From a checkpoint of a small image VAE: encoder num experts 16, 16.1 epochs.
Rows from block 5 of the encoder of a small image VAE, named by matrix and row number. Rows with one number within an expert belong to one neuron, the router's apart. Each number is 500 + 40 x the weight over its row's rms, rounded and kept within 0 to 999. All counts start at 0. Numbers have three digits each. After the name is the row's rms in percent of the matrix's.
Before each expert's rows are labels from the 100 images, of 14976, where the router gives the expert most weight on average: "top examples" is what is common among them. Only what is clearly more common there than usual is listed. The data: retinal OCT scans (Kermany 2017).
# router: router (encoder.blocks.5.mlp.router.weight, 16x80), inputs 0-79
# up: expert up (encoder.blocks.5.mlp.up, 16x160x80), inputs 0-79
# down: expert down (encoder.blocks.5.mlp.down, 16x80x160, transposed), outputs 0-79

# expert 4
top examples: finding: choroidal neovascularization
router.4 079:473526515530504444528520505446496522499499567529552464507451442471483498590489437462493498475461517478474462489503521435497546520465558438507456441458567554529525535458543414551456562482532425539525477448562505548514459482511498530574469455
up.19 094:500500500558500500437402500414500448500548500557546500500598453550465500500500554551551462582500500612448500500500500500500452500500500500500445500500500500500500500500500500598500500500474625500500500500587534500500500500421500500500500500
down.19 081:460500450421500500500500569500524500461565500500633500500500500500500573462418500433500500500500463633500500413500500500423500500500500500500441500500500500500573594444500500500500580548500500500571500500458500500500543500500500500500500500
up.20 120:500541500500500500500520500398500500500500586545500500500500430549465500469500500500500558568500500538500413500561446521500500592500500500500500529436500500559547500500500439500568500445500500500500349500500426500576500542525500453521448500
down.20 187:500571534500500500477500500482555433546500570500500500542468550500500544500500500541553500500446453500559454551500555560500414546500557500523555500556500415500449444538566446525500479433474463475422500500539500453500467553500500500432433451
up.21 129:559500471417500500500500457568543500500471500500438526500500500500500500574500452500439500453500500500500587576500539500500500500500500426500500433500500412397469443500500564500500500500543537500556500500464500500500581500544500628433500528
down.21 094:500500500413500433500500500500406546500500500500500500500500418500500500500500500500500500500532546572500500424558500500500539500500386500500500500351500500500500551500442560500500562581500500500500453500435500500500500500500500500500633500
up.22 053:500500500500500500510500500500500500500500500394500500500500500375500500500500500612500387585500398500500500500411500500500562500500500500573500500493601364500413556500500500500500458500500500500500500500500500500500500500500500500500500500
down.22 083:500500453500500500500500388431393500500500500409500500500500430500500500500500500500500522500500500500457500609500500500593500553500500500500500500500568500539500365500500500500436394500500500500500438500500552500419500500500554500500455500
up.23 060:500500500428500500500500500500500500500500500500500500500552356566500500562500500500408500500500500500572413398500404500500500500500500500500500568500500541500655500500500500500584500500500500589500500500500500500500500500500500500500500429
down.23 152:455500500590500552500500500532500500500445610523416500559500500500500544500500500500500500500427500445550500500500500500461500572500500500468500500575470445445469433500500423500460500432500464500429500500562475500500500577500452500450375500
up.24 053:581500500500500500500500500525500500500500500500500500540500593500500500500559500385382500500593500500500500500433500608500500500500500500590500402500500500500500500500500500505600500613500500500500620500500500500500500500500500500500500500
down.24 070:500551579584443500443500500500600500565500500500500500500500537551500581500423500500500500500436500448500500500500500500500500500500500500500500500631500500500500500500531500500425500411500500500422500500602500500500500500500435500500393435
up.25 091:500581464500500448500453500452500500429500569500553500500500421500500500433500500500563500500500500500433420500592422424500500599454545500500500500434500500410558460500500425500530500459500549550500500500500500500500500500500431456548535500
down.25 087:500500500386500416500500500500500584461517443500500500500500500500500500500500500500406500500500500573500500472500434500500500500500404500500424500500500500500500558500500500500500500595500500500500500500408554500559500428500563500500652541
up.26 127:572500500500500500546500500568500500550500500453455500500500571500566500556562442500411475500513500420500544567460556500537500500512500430546500430500500432500500468560500500449446500500500399500500571500500500537429500500548541597500500500
down.26 083:500500500500500500500444500500500512443500347500599500500447500500500500500500500500427500500547500607500500500500500500500494397500420500552500500500500500538500500500500500500500500548500500500500500537500567500500601500462543500500654500
up.27 038:500500500500500500500424500382500500500500500500500500500500500500365500500500581500500500403500500500330500500500500500500500500500500500500638500500500430500500500500500500645500500500500500500500500500500500500500500500500500500500500500
down.27 065:500500500500500500500500500500500628500500500500500500387500500500500500500500434500500500500500500500444500391500402364500500500500500500500394500500500500630566500500500577500500500567500500528500500500500500589500500500500500500500500500
up.28 084:500608500500500500500500500544500572500500500500500500500500500595556500574500500442500638500500500500500500500500500500500598500500500500500426500500500500500575500500500500500500401500500333500500500500500500500409500549500500500500500500
down.28 073:500429500346500428500500500500500500459500500500500575500500500500500500500500442500500500500562500577500500500500500500500505431500390500500500500409500539500500500500500627500500500500500500500587500500500500500500572500500500500500615570
up.29 111:500446447500500500578500500562557446550500500433446500500542500408500500500567500500422401443500574421500500587455500459500500500500500433500500500567500442500500446576500500500500500500500500500500500553500500500500589434500500500500556500
down.29 108:500557500595500500500500454500454422560417590476434500500500500500500500500500500500553500500411500500535423500500500500500500561500556500500500500500500500457482400500457500500500406408500500579500445500535500500438500500541461500500409500
up.30 217:552500457444500500543500440566561459500441500500500541500500559441500436558500500500500423500500500448545564550500500500536500500539500500500500500558500500423445500500548568440500555500543500550563576500459546561449558500500500588434500500
down.30 065:500500500500500500500627441500500411500500500500355500500500500500500417421500500405500500500500500500500500500500500500500500500500500500408500500629436500500500404500500500404500500500500500500500500545500412500500500500500500500500500500
up.31 065:594500500500500500500500500357500500500500579500599433500500500500500500500500500500500500500500500500500500500500500500500500500439500500619500424500500500661500565500500500481500500500500500500500500500500416500500432500500500408500440500
down.31 047:500500500500500500500500500500587500500500500500680500500500500500500500500500500500500500500500500500600500500500500500500500500500630500500500500600500500500500500500500500500500500500380500500500500500615500500500599500500500500500500383
up.32 107:500439462436500500500559445591500500580500428500447500468500500389537500500500500500445500500500500444594589500500544500500500500500500500444466500500500500407451500566551593500500500554500500500500580500465544500500500500500430500500539500
down.32 063:500500500500579561500500500500407500500383500500500500406500500500500500500500454500500500592500500445500500500500500500601500500500500500500500500500500500500500500500500500365500500500500500500500500500500347575500500500500500422600500500
up.33 108:500500458500589421500500500572500500500500434500500534500582563500445469500555500500441500500500500500500500500574500457500500557500500500500500500562559464500500500500500500432543589500500565500571500573500500544500500432500398500500603569
down.33 120:464500500597500500500500500500590413500422500500407500500500500533500500500500500500500500500500500427500444585500570589500500560500563500500576500500500500461500500500500437500500452435500500500438500500500500500469452577500500500500386423

# expert 8
top examples: finding: diabetic macular edema
router.8 113:549488484536497538498481467457472502516478465473469482455421517395488523576465457478483566515532479581506464444463528481508477449498531479568479488501470491579479520482473438556483491465523418489479460509590450516513499468435533536558430471
up.19 140:500572500500422500526585500500500500507575614500500500597500500500500500471500500500410500500500500500500547500500500500500500500565500405500500500531549500509605500500500500500500500500607500500500500500500500500500500500552500594362500500
down.19 097:500340439333459500500500570500500500435500500500500500503500500500500500500500500500500500500500423549500500500500550500500540500447500500500500446438445500500500500500500500500500500623530500569500500581446500500500500534497500561500500500
up.20 065:500500440500594527500500500500500500380500500408447500500549408500371500500545500500587500426500500446500561500500433500500596500500500500500500500500500500500555460500500526500500500500500500599558500574500500500500500500500500544500500500
down.20 068:500482500500500500454500500500500500486500500399500500500533500500451500500500500500500500500500500500500500500500587592500571500500556500500500500358500347475500500446500511500500500526500429500500500516500500500407366500568447500500500500
up.21 063:544411500500435500500500564500500575500500500500581500500404416500500500500435467500436500500500500500500537480500606555500500405500559500576500500500500500500500420500500453568500500453420500500500437563500500500500500500500579543500500500
down.21 074:500595500500500536500500500500500500519486500500500500500463500500500438530500500465544449631500547500565421500500415500500500595531500430500500500634500629500500500500464500500500500500500481500500500453500500549500500500432529500481500580
up.22 062:500500500500500500500500500500500500500558500500378500500525573500500571500500500604368500521500500500500500436500500500581500500500500500500500500500500500500419533444500500500500552500500381500573568500500422500600500500425488500500500500
down.22 067:500500500469500500500524468500572500442583408500568500500578500500433500474500538455400369500579500500500500500500442500432546500500500500468500500500500500542613500500500500500500500500500500500500544468500469500500500446500500427605500500
up.23 063:500622500417500522500445443392500500500443500500500500589500500584421500500500500500537500500500500415500500500622500500500500500500500500500500500500500500500500452500500500500500500500500549500500500541424500555396598500500500500500500564
down.23 057:500490500425500500500474500492589500500500500500442482487500500446500552436529430446500635500500500500500500500500500500500604456500588614424500500380500500500500500500500500500500500500500500516500500500451553406500500500500500563500535500
up.24 062:500567500500564500596595500500500500500500500500500500500500500500500500500500579500500392384500500500500467500500500500500412500500500500500500665588500500500500500411563500500550500500500500500500577500500500500532500500568500500500500500
down.24 065:500470500500533500500500500500500500500411609500500500500500500554460500500500558500574585500500500500500500500500580500500500536500500565581500526623556500500500500500500500500500500500500500568500500500500500500500329500500500463500615500
up.25 057:582626443545500500500500500500436500500412500500562591500544500500500451500500500416500594500500500500500500570500500500637500500500500500500500500500500500500500547500500500455500584567500500500500500500569500440500500500500423500500549500
down.25 086:554500500500500539471500500500443500500500590514460500426449500450579500500510500500500500500500587500538500500500500500500500500500444411451500469594445500447500418531447500500500500388500500500500542428603500480543500463500500553412500500
up.26 079:500618500561538500546500500500500420573500572474424437602583500451500500500500500500471500562500500500500439500500424500500500500500500500500500500457500500500500500500500500500437460500569329500500500500500500448500460500500500500500500500
down.26 078:500386500500531555500535500500521392500500500500543500500500500500461500500500500500410500500581500500477500500500500500500500500500500425500500500412500500500547500479576500500446500666500500593500531500409500500500500500500500450581500500
up.27 077:618451533500500500371500500500500500500500500500598500500390500372500500500500500500500500500431500500500556500500500500446500500410500500568500500500500500500500549573500500520500500516500500500433500500500500500382500500500575500500500500
down.27 076:522557500500500551500500500500436377500620511620561500500500500500500500464500500500500500500500500500500500423500500464500383500500466500500500500590500641500500500500500570500434500450500500500500459500503450548500500500500500500500500483
up.28 084:500553500500500500500500500500500500500500500500500500574500500500500549500500500500500574500500500500500500598500500500532696500500500500500500500376580500500500500500547500500500500500500500500467500500500425408594546500500500612500500500
down.28 094:500500500500500500500500559480500500500500500500427500500442500500500500500500500406485500500500500500520500606500574500500500500500500500500500500411500524500500500500500591500500500500500500500500481500457500500500715509500500588542620500
up.29 093:500500500500500500575500500500500500500500500500500500500500500559500500422500556552500500500377446500424415500551432500500585555539569500500539551388500448500500500435500436444500500500500500500500500530436500422534500500500500500500548583
down.29 095:561500500500544500500500500500500500500446441471576500500500474500500438538393500500625461500500585500500500500466464500500447500508619500548500500500500478500560500500500500500500500544369500500387500500500500500500457500500500500559480436
up.30 080:500500500411500500500500500500500500460500500500500500461500500409584500500500327500470500500500500500500500420500500500550500500500500500549500500500500500500500500500500595500500500500500500500500500500500500500297500562500574500500500500
down.30 088:500500500500500500500500486500500427500500500500500500500459500480416457500500500500500500589397500429500500500488418500511393601500500500500500580539500645500629500500500500500500500425432500500500500500500439500500500500500500500500500500
up.31 057:500440500500500603500500500500500500577500500500500500500409500500500500594500500500500500500500500400448500451500500500607441500500500500500548500500397554449500390500390500608500500500500500500500500450500500467500500500500443500500500500
down.31 071:557500587500500500563500531500450500500536612500500500500500500500549390500413500500500500500500500500500423500500500500500411500500500500450500500608438500454500500500500500500500513500500500500500500500628387569500508449500556500500500500
up.32 135:590500500500465500500500500500500547500427500440531572446500500500540500500500500382500518500585500500573500477500500500500500500572500500467411451565482500500500500547500500500524439500462403500500500551500441595418500500473560574500500500
down.32 128:500556500463500526455548500500438565467500425552500531426500500478500424500500500500598493500500500506500500500542500500500338572507489500498500500578418500500500497500500408578500500454500500500500500500602471500500500484500500500500563500
up.33 189:574500467500469565463500468500520500500483500500500500500500551455500486565500451500525500500500525485559537500458562500548500433541500388550359450465500500500500440500500500576500500500500408500500500500555452550455554500434527575500468476
down.33 174:500500500500500504500500500482409520434500398520579500447472375486500468500500612492580500503500500500500500500539500500501398582484500500500571500526500593500500500522431430500500500500500500500500520469558500500510500500500500500577560500

# expert 5
top examples: finding: choroidal neovascularization
router.5 078:524498479543570506493511521462523473470549461445472457449486517551533480449506456541508462464553469476560460495560569523450467439546549482462470552488442558447497437521449549538564523437493472520493532551552483449521442504484576560533509524
up.19 099:542500500500500500500500451545543443500500500389424500500500500500500411500500500393500500500500597401500500500500500500500500500500500437500500500573500445500500500500461548500500500500500500542590539500396500500500353500500500500500500500
down.19 149:559421458500500500500500500444430500534500449500500531438531439500538450500560500500500444500588571500445538535500448423549591500500398500454500500500500500500463500464450500455500500500500571500588465500500472556443500500500539500563500500
up.20 052:500590416500500500500500500633500500394500500500500500500500500500500413500500500500500500500500500500500500563500500500500500500581500500380500604500500500500500385500500500500500500500500606500500500500373500500500500500500500500500500500
down.20 081:500555500500500599500500500500500500500500554500500500500500574500500500500500500500500500500390500460580500500425500500500446500500631500500500500500380500500564500587500500500500500500500401500444500500541500500500500554542500500451385500
up.21 052:500332500500500500500500500500500500584500500500500500500421500500500500500399500500500500419500500424570500358500617500500500500500500500500500500500500500500500500500500500596409500500500410500500500500500500500500500500500500500500500500
down.21 077:500591500500500578500500500586614441500500500500500500500500500500500500500500500500436567500427500500500500500500500625500500500500500500500500500500500500500500500500599500500500500500500395500426500500500500438556500500500440500374413500
up.22 082:422500500500555500580500500500500500500500446609500500500500500500440500437500500500500500598500500553409427532500500500500500500500500564500500563500500500451568462500500500500567589500500588500500574500582500500606500500500500500500555500
down.22 060:419557500500500500500500500571565500500585500500500500500500500500500500500500500500500500500391500500576500500500500592412407500500612500500500500500386500500584500500573500500500500500554500500415500500500500500582500500566500500500500500
up.23 091:545500500500440500441500543500500500500500430500500500500422500415500500500417500500500500436500500500500500407500559500500500500441500500500582500500500500553500552570426500602500500500500420500500500425500500500461500564407572500500500414
down.23 082:500577500500500551500500500574584438459500500551500500567500576500500500500500500500500500500431500500589459500500556604500500500500619500500500500500421500500500500500563500500500500500564419500410500500500500437500500500545500500500393500
up.24 035:500500500500500500500500500500500398500500325500500500500500500500605500500500500500500500500500500500500500427500606500500500500500500500500500500500500377500500500500500500500500500500376500500500500500500500500500500500330500500500500500
down.24 093:435586500432500500500500500500575452462500500555441500500500592500500500500500500500500552500500500500593500500451500500500500500500500500500500500556500452500500500500584500500500572500500418500363500500500500448553500545563500562426403500
up.25 180:555445470500435500429428560439444500500464463500539474500439500447500500563435440500560465500500500500543500436500564536500500500451500500562552500459453555562465520500500481566444500459500500500500500441551500500419500500500565552500444444
down.25 096:556405500585500500500500500453424594500500433500500500444500402500500500500500500500500500500562500500429500500500500500500500500500380500500500500432562500500455574500500500500500500500500570500628500500500500500500500500439500500577566500
up.26 126:429500532500561453500584500500500500500500541578544500500552439551442541500500535551453574500500500500461433500548449500500500500500529546500444500443565500500582500446550448500553500500500540543500500500561500500567500447548441449448500578
down.26 080:570500500577500500500500500500423560500500500433500500433442435500500500500500500500500500500565500500390576500500500424562578500500402500500500500459603500500500500500500500500500430500500549500587500500500500500436500500500554500571567500
up.27 098:500500500500500555500500500500543500500423500413428500500436573500500500500500500396500500500500500386564500500442500500500500443500450449500500500576434430500408500500500563500500500500500500500590500436435500500441431500500500500500500441
down.27 171:559420500557500438500500554435435500533500500454532500443500438500500500500500500500541447500582566542434543500538443500559582500500417500455500500466565538500461500449446500500500449500500500540500500524500500559500500425452500459567567500
up.28 086:500500500500446500500500592412432553572500453578549500500500500500500500500500500593500500500500457586500500459500500500500441500452500500500557500500500589500594500500500436566500573430500500500500441500500500564500618500500500500500500500
down.28 105:576414459593500427500450500444445549500500433500567500447500446500500457500500500500500500500577500526406500500500453418500500500500401554500549500500577500500447500500427500500500500500500563500500500500500555500500500500500564454500570500
up.29 063:500500500500500500500416500500356577500500500500500500500500427500500500500390500500500500500500500500500500500500500500500450500500500500500616568416500609500500500500500500605500500500429500500500395500500500500500602500500500500500500500
down.29 060:500390500642500500500500500500500580500500500417500500500424424589500500500500500500500500500574500565500500500500500407500500500500500500500500500500500500500500500500421500500500422500500500500500500500500579500500500500500500500605623500
up.30 118:500554552500546460500500500500500457448564538611500545500500500500460500448500500554500500500462557566500420500535450500468500500556557500460449500500534500500552449435566500430548611500500572535442550545500500456500500467557500468500500500
down.30 118:575442500551500420500545545500429500500500461500500500436500430572500437500576500500500500500500581500421500526500431424500566552500500500454500500500563500437462539434500500500500500500500570538500500530500500565438500443465500500566550500
up.31 111:544500500445500500500426500419448500564443500500500453447500500443581500557413500500537500500500500500500500418500500500500425439457438500559599500500500500500442500500456463500500500500457422449500429500613500500500500500500563500500500500
down.31 085:500500500500500500500500557443443500500500406447500500500446436552500500500500500500500500500593500500399580500500500500500595500500382559500500500429500500500443500500500500500500500500448558500606500500452500500444500500500568500598500500
up.32 065:500500572500500425573500500500500500500548577633500500500500403500500500500500500575500594575500500500447500500500500500500500572500500500500500500500500500500616500500500500500500500500500500500500500590577381500500500500500418500500500500
down.32 046:500422500603500500500500500500500598500500500500500500500500500500500500500500500500500500500500500500500500500500500500500587394500500500500500500399500500500500500500416500500500500500500500500644500500500500585380500500500500500500652500
up.33 168:476554500500546459552571500566547500500527542500438573543550500538455500453556541461500534550450534477500445500537465500500542537540500446464430500500544464472528432461548538439500543530557532500537500551427470500554466500566452481451500545
down.33 110:500413500583500432500500500436430500500500444454500500447500435500500457500500500500500500500577500500500541500557500425500587500500393500500500500466591500500500500500451500500500500500500581500575500500500500560426500500455500456573589500

# expert 14
top examples: finding: choroidal neovascularization
router.14 087:445501464501478513429573510529561531515554451509481567526521484548463531464454455553558497539495556550502438530491543564460461434568477515535483489501522536463528554475475498510554526438507524448452490436476502460448566497492538441473438456
up.19 056:500500500500500500382500364500500606500500500500500500500500500500500500500595500500385500500500500356500500500500500500500500574500500500500500500500500500500500500500500500500500335500500500500500500594500500500500500500500500500500500500
down.19 061:429500500500500500500500500500500500500500500500500500500500500500500500417500579500418500500614500500500604419500500500500567500571500500500500500558500500546500586500594500500500577500500500500500500500500500500647500500500383500500500500
up.20 107:500500566500552455573500573500500440500536500500500500500500413500500500500427500500544500500500500632536500500500405500462428500500554500500500500500500500447500500500535500532500598500465500500412500422500500500500610500403500500500500500
down.20 064:500585500500570567500500500500500395500500500564500500500500559500500500448500500500500500500456500445586500500500500500500398500500500442500500500500562500500583500500637500500416500500442500500500500500500414500443500500500500559401500500
up.21 175:500441458534500550500440459500500500547500500450500500500444554500500500500500546455441447500500500443544500500448567500530538442453500500564544443565437500545433555560500500545500449436500432500544500455500556500452437500500570530562470433
down.21 094:500406441654441500500500500500500500500500390500579408500407500500445500500500500500500500500500500500500500576550500500500500571500500500500500549500500500500500618500500500566500500500500553500500500500500500500500500500421500500586500500
up.22 099:500500500500500570428440500500500571500500500432455500500500500443500438570500563420500500500421500500500582500445500500500544500500437500500453454564421500591455500500500500460500436433500500500500500500500500558500500546556570500500425432
down.22 048:500500500376500500500500500500500500500500614500500500423500500500500500500500500500500500500500500500500500500412500500627500387500500337500500500416567500500500376500500558500500500500500500500500500500500500500500500500500500500500500500
up.23 159:500438455524500545500500456500500544500500500419480500451500580454500479545564500429465500442459500425500564500437566463500540464500500500575500500562423453543500555500500500500500407500500429500545500500436500500500435564500500500565500445
down.23 152:513500458597500500500545500436468500500500500500545432500438500553468533500554500500465500456561500500425500500500500500454558570500455500475500500500500500500410594500445464500500500500574561533500500500450551500615469500437500500569569465
up.24 045:500500500500500500500500500500500500500581500500500500500416646500500500500500500500500500500500500500500500631500500500500500427500500500575500500500500500500500500500500500564500389500500500500500500422579500500500500616405500500500500383
down.24 074:500419500500500414500500500500500500455500500500500500500557500500432500447500500500419500584500500614426500500500500453500554500582435500455500500500500500455500594500451500500500608537500608520600500540500500500500500500532500500500500500
up.25 065:500500589568500500500500500500500500500500500500500428628586500500500500500500500500447596500500500500500500500577500500417500500500500500500500578500568500500500500408500500500500500425500500432500500500579500500500554405500403431500500500
down.25 030:500500500500500500500500500500500500500500709500662500500500500500500500500500500500311500500500500500500500500500500500500500500500500500500500500500500500500500500500500500500500500500500500500350500500500500500500500500500500500500500500
up.26 052:500567500500500500500500500385500500405500500632500500500500500500500500500500455500500661500500500500500394442500428500500415500500500500500500500500613511500500500500500500500500500500500500500500500500500500500584500500500500500500500594
down.26 149:500411448500500454500562500455451554500500500551549500466500443500500500438556529500500410500582545500434500500543453500500500570500500580500500500526500500500446591461453530500500450567572500500560500500467500500606462500500500500500565500
up.27 082:592500429500500500500500500500500500500500500500500500500389592500500417500500500413500500490491500500500597500500500500500500500500500500500500500500430500500403500594455500500417411500458433500500500500411500500429500500500603500500500500
down.27 103:500590500500500500500419467567588446500500605447500500500500552500500500500500500500500500500370443459500500500500500598457477500410568500500545500552468500500500500539500427500500500500463500470414500500500500500500500500549500500423441500
up.28 179:500557500500574467500571500500500500485500500565500530500555449552477500467434433549500500566546500500494446500500500500500466549558500527448464500500557500462562500446592500500545576500567565500463475537540440461549500466447445500415500551
down.28 116:500373500500500500500534500444500500500500377533500443500500461500500500500500543500480500500562500500427500500546500500500556554500500500500552500500452500500414614456428500500500500500575500534500500500447500500593500500417500455570550500
up.29 085:500592500419500500538609556500500573429500500595500500580500425555500500500436500541553500500500500500500441459500500532500500500500550500500461500442500571500595500500541500500587500466500500500500429500550453500500577500500500500500500500
down.29 064:500500500500500500500500500500500500500420362500500500500500428500500500414500500500500403500565566500500500500451430500500500563500418500500500500500500500500440559500376500500500500500500621500500500500500500521500541500461419500500579500
up.30 103:452500575500547445561500539586587367544500500577500547500500500500500500500500500579500500500572529585500500500500500500500406500533500542500469500500563500500500500500500454500534500547543574500500500500500500500500621444500500500500500500
down.30 140:500422500570450500500519538425500500500500400500500440500435429500500500500535500500500500464581500569439500500500484469500512500500445605500552500500500536552500500474500500553534500532556582500535500519467500500571500500425542452588562500
up.31 160:500570500437552500566500549577500500547500558575500500500500436500457500500500418550500500500500500558500445500542452500500452500572500500441500528455553554477500434500500456424543500553500548500452462500555422456500561500500445500432500545
down.31 110:500423435582500500500541500464500500500500379500500418500452500540464543500539500441500500500545500500451500445500500500500500573500500594500582500500500500500408584500449500537500441500500566500500500500440500500562500500428500500580500500
up.32 072:500618500500594414500500500390440500500500500500500500500605500500500500412500500500335500500500500500500435500500500500500500500500500500500500500500500427500500500500500500500500500500500500500500500598500500500424500500500500500430500578
down.32 153:500413474500500500500500537443500500464549400551564457462500435500500500449541536465500500500578500500410500449538500500500500561500445574500500500529500529545425500500452500526540500500543566500548500500500540500611454500445500465580500471
up.33 055:500500500500500500393500453412402500500500500500500500500500500500500500500500585500500500500500500500500579424444500447500500500500444500500500500500500589500425500500406500500500500373500432553543414500500590500500500500500500500572500500
down.33 057:500500500500500500500500500500552500500500723605500500500500583500500571500500500500500500500500438500500500500500500500500500500500500500500500500500500500500500500500656500500500565500500403500500500500565420500500500500500500500500500500

# expert 7
top examples: finding: choroidal neovascularization
router.7 106:439529506531552537453555540408514514543486536543562493519555509472470474481442526508485559575536449555556432489529428481500480524459560484472525503464513459475502477435458458528517523518547493513435439479587440490549498494474480506530460449
up.15 069:500534500500500613500361500530500500500531500500500500500500500500500500547500407500500500500500500500500586500400500411500544419500500413500500500500500500500500419500500500440500500500500500449444500500500500500500500500362575500500484500
down.15 076:500500500500500500500500500500500500500429686500500500500500500500570500466500500549500546500500500500500500500500500500500500500597500500500552500496500500500500500440500654500426500500500600449590500541559500500500456475500500461444500500
up.16 073:500500500500500409500500500500500500500500500500500517500500556500500500500500500500500537500500540500500571500500440500397500500500391597403500500500500587500500500500500500635500500500500647567569500500500500500500498500526500500500500423
down.16 127:500471500500500500500500500500500500500500500500500500500500500500500500462500607445500527499500500500500500500500500577500500584384500550500471583562437500500506500500409471500500399500500500500500500500391444500500373544500452500575442451
up.17 093:500568500459592500500620500500500439500500406500500500500500500500450500500500500500500500500500500500500500500500436500500407617500500588500500500500500500500551500500500500500500630500500500500500439500500449500467590500539500500445500599
down.17 100:500500500585528435500500500448612500447558500597500395500500500500418500500500559500500545547500500525500500500500500500439500500500562618500500500500500500595382500500500500500500433500500500500500500500500500460500430500500500500500559500
up.18 115:500500500410500548500500500558500462500500500500500500472500500450500500579500500408500500500500549500500500570440500446546500500544500500500500500585426443500424500568578500436442500566551441539500558500425430569500561500450500500500500500
down.18 174:500500500590460553438500561500584500500555500500500407500456560500454586500464500500500537500500500556484500438500500560405500554500500573500500500500447539500500577500511450500500500500466448500404541442500572445537500500500500500500500446
up.19 071:500500500500500567500634500500500500500500500500500567500500500500500463500547500500552551500449500500500500500500500500500596592582500500500500500500500500500500500500500500449500500600631500500500444500568431564500500500500500500562604436
down.19 080:563595445500500500549500562500500500500500613500500500500500500500559548500500500500500500500388500500593500500500500500500660500500500571444500500540500468500554533419500500500500500500500444500415577500500500500548493500500500500500500500
up.20 074:603446407549500500500500500500591500500369500500500500500500500500419457440500500500455500572500500500500500500500500500560500500419449500500500500419590500500408558500500569395500500500560500500500500500500500500500500500500500500500500500
down.20 099:500465500500537500500563500500428500500500571500500559500500500452500500500500500500500319500500500500500500593500500477500500500500500500500500500500542423500500500500568679500500500441500500500549500500433500592500500500500500500500500500
up.21 074:500416500583458500500500500500500586541500500500500500500500500430500500500412500500500500396500500500500500500500500500500500500500500500500500500420556500500500500500500500660500574602610500500500452500500500500500500500392500500500447500
down.21 057:500500500500500500500500408500392500500500610500618500500500500500500500500500500500500500500500500500500500500500500500500500500431500373500500500500500500500500500500500652500500500500382500500608500500500500500500500500500500500500573584
up.22 110:500642500500600448572560500500544500500547451556500500500500436500500541500500540566500500500500500550500417500500500500500500602500500500451500500500500558436552461430500500500500569500500546500500397500500500500500530500500429500451500500
down.22 106:500500500500500500500500500559420500434500477500500457564442500438500500500451433500483652440500451530500500500500500500500467500500590500500500436500500444500457500500473500500500500415500414466500500460579500500555500557500560500500407458
up.23 089:542500500500429500500609500500608403500500500500500500500500500500563456500500461500500500500500500500500500500399500500500500500615500500500500500500500373567500500500500599522500500500632487500574500443500500500500500500500500500500500500
down.23 105:500500500444500500547500500500500500500500500525500589500500500572500500439577500500538500500460500394500500500500500500560594550500500500500397500500500500500500500500636626451500397500500552500500539565500500500500500500500500438500500500
up.24 088:500584500500500500615500500500500500458429500500500500532509500500500500500442500543500500558500424500500406500500500544500427500500500500500441500500500500500500417500500433334500500500500500500558500500500500500500567500582500500458500605
down.24 105:500500500500500500500500500500500500463500406624500500500435500500500500500500428472500408500619444500500500429500500588401500500500500500500500500500467500538500585500500500563500500544500500438419500500482528532500500500500544550588500444
up.25 108:500500500500500548547411558500425500500500554500500500500500500465500500500500569500500610590500500500500500477500500585500500500500589573500500540500500500500500500458447438361500417500500500500441500500556500437500444519500500500541447459
down.25 121:454500500616500500500500500425500538500500500500500443500445490438500527560410500500500568527500500564500430500500500562443500526500500625500500500500527432500500500500500337500500500500500500459469580500500500500500500500501500474443500500
up.26 113:573460500441436588500500446657500500500500568357460500500500566500500544500500460500500500447500500500500500597500500500500500433500500500500452445500500500500443500500500500500500421500500500531500500500500550566500500500500500500500500432
down.26 090:454500500573500500500500500500500500500500500500582500500500613500500500500448500454457558500500500500622500500523500469500500400500500500500548531500500500631500500604500500623500500441500432500553500500500500475538500573500500500500500500
up.27 077:530595477500500500428500500500447420500500423500500500583558500427500500500500500500500500500527500564500500500500500500500411555500500500500500500500500581500567500500624535593500652500561500500500500500500500500500558500500500500500500500
down.27 088:500500455538500439439500569500500600500500500592500500500500453500446500500500500500572500500500416453500500415500500500500500553500500500500500500500438571500566609500500500500500500500500448500434500500393541413500500420432500500500500500
up.28 101:500500450630500500448500500500457570423500541500569500500500443500500500500550500423564554572433538506500500500500436387533500500500500500459500500518570574532500500500500500500552457500500500582500500500500500500500401500545500500548500500
down.28 082:500563500500549500588500500500500500456500500390443500454500500500500500500500500500500500500472500500500500500500581500500624446500423500500429597500500500500500368500582500500427500500500500590500500500412446500500500500500500500500500500
up.29 067:500601413425500500500500500500500500500500500500500500432500430500500500500500429426500500559436500500500500500500500500500500500500500434500500559406587549500500500500662500638500500500500500500500500500500500500500500500500571500500500500
down.29 077:500561500500500500427500500500641553500500413564500500500500500500500500500500600500500500500432500580500435500500500500500500423500500590436500576500500500500500500500500500460500460500500500500431597500375550500500500500500500500500500500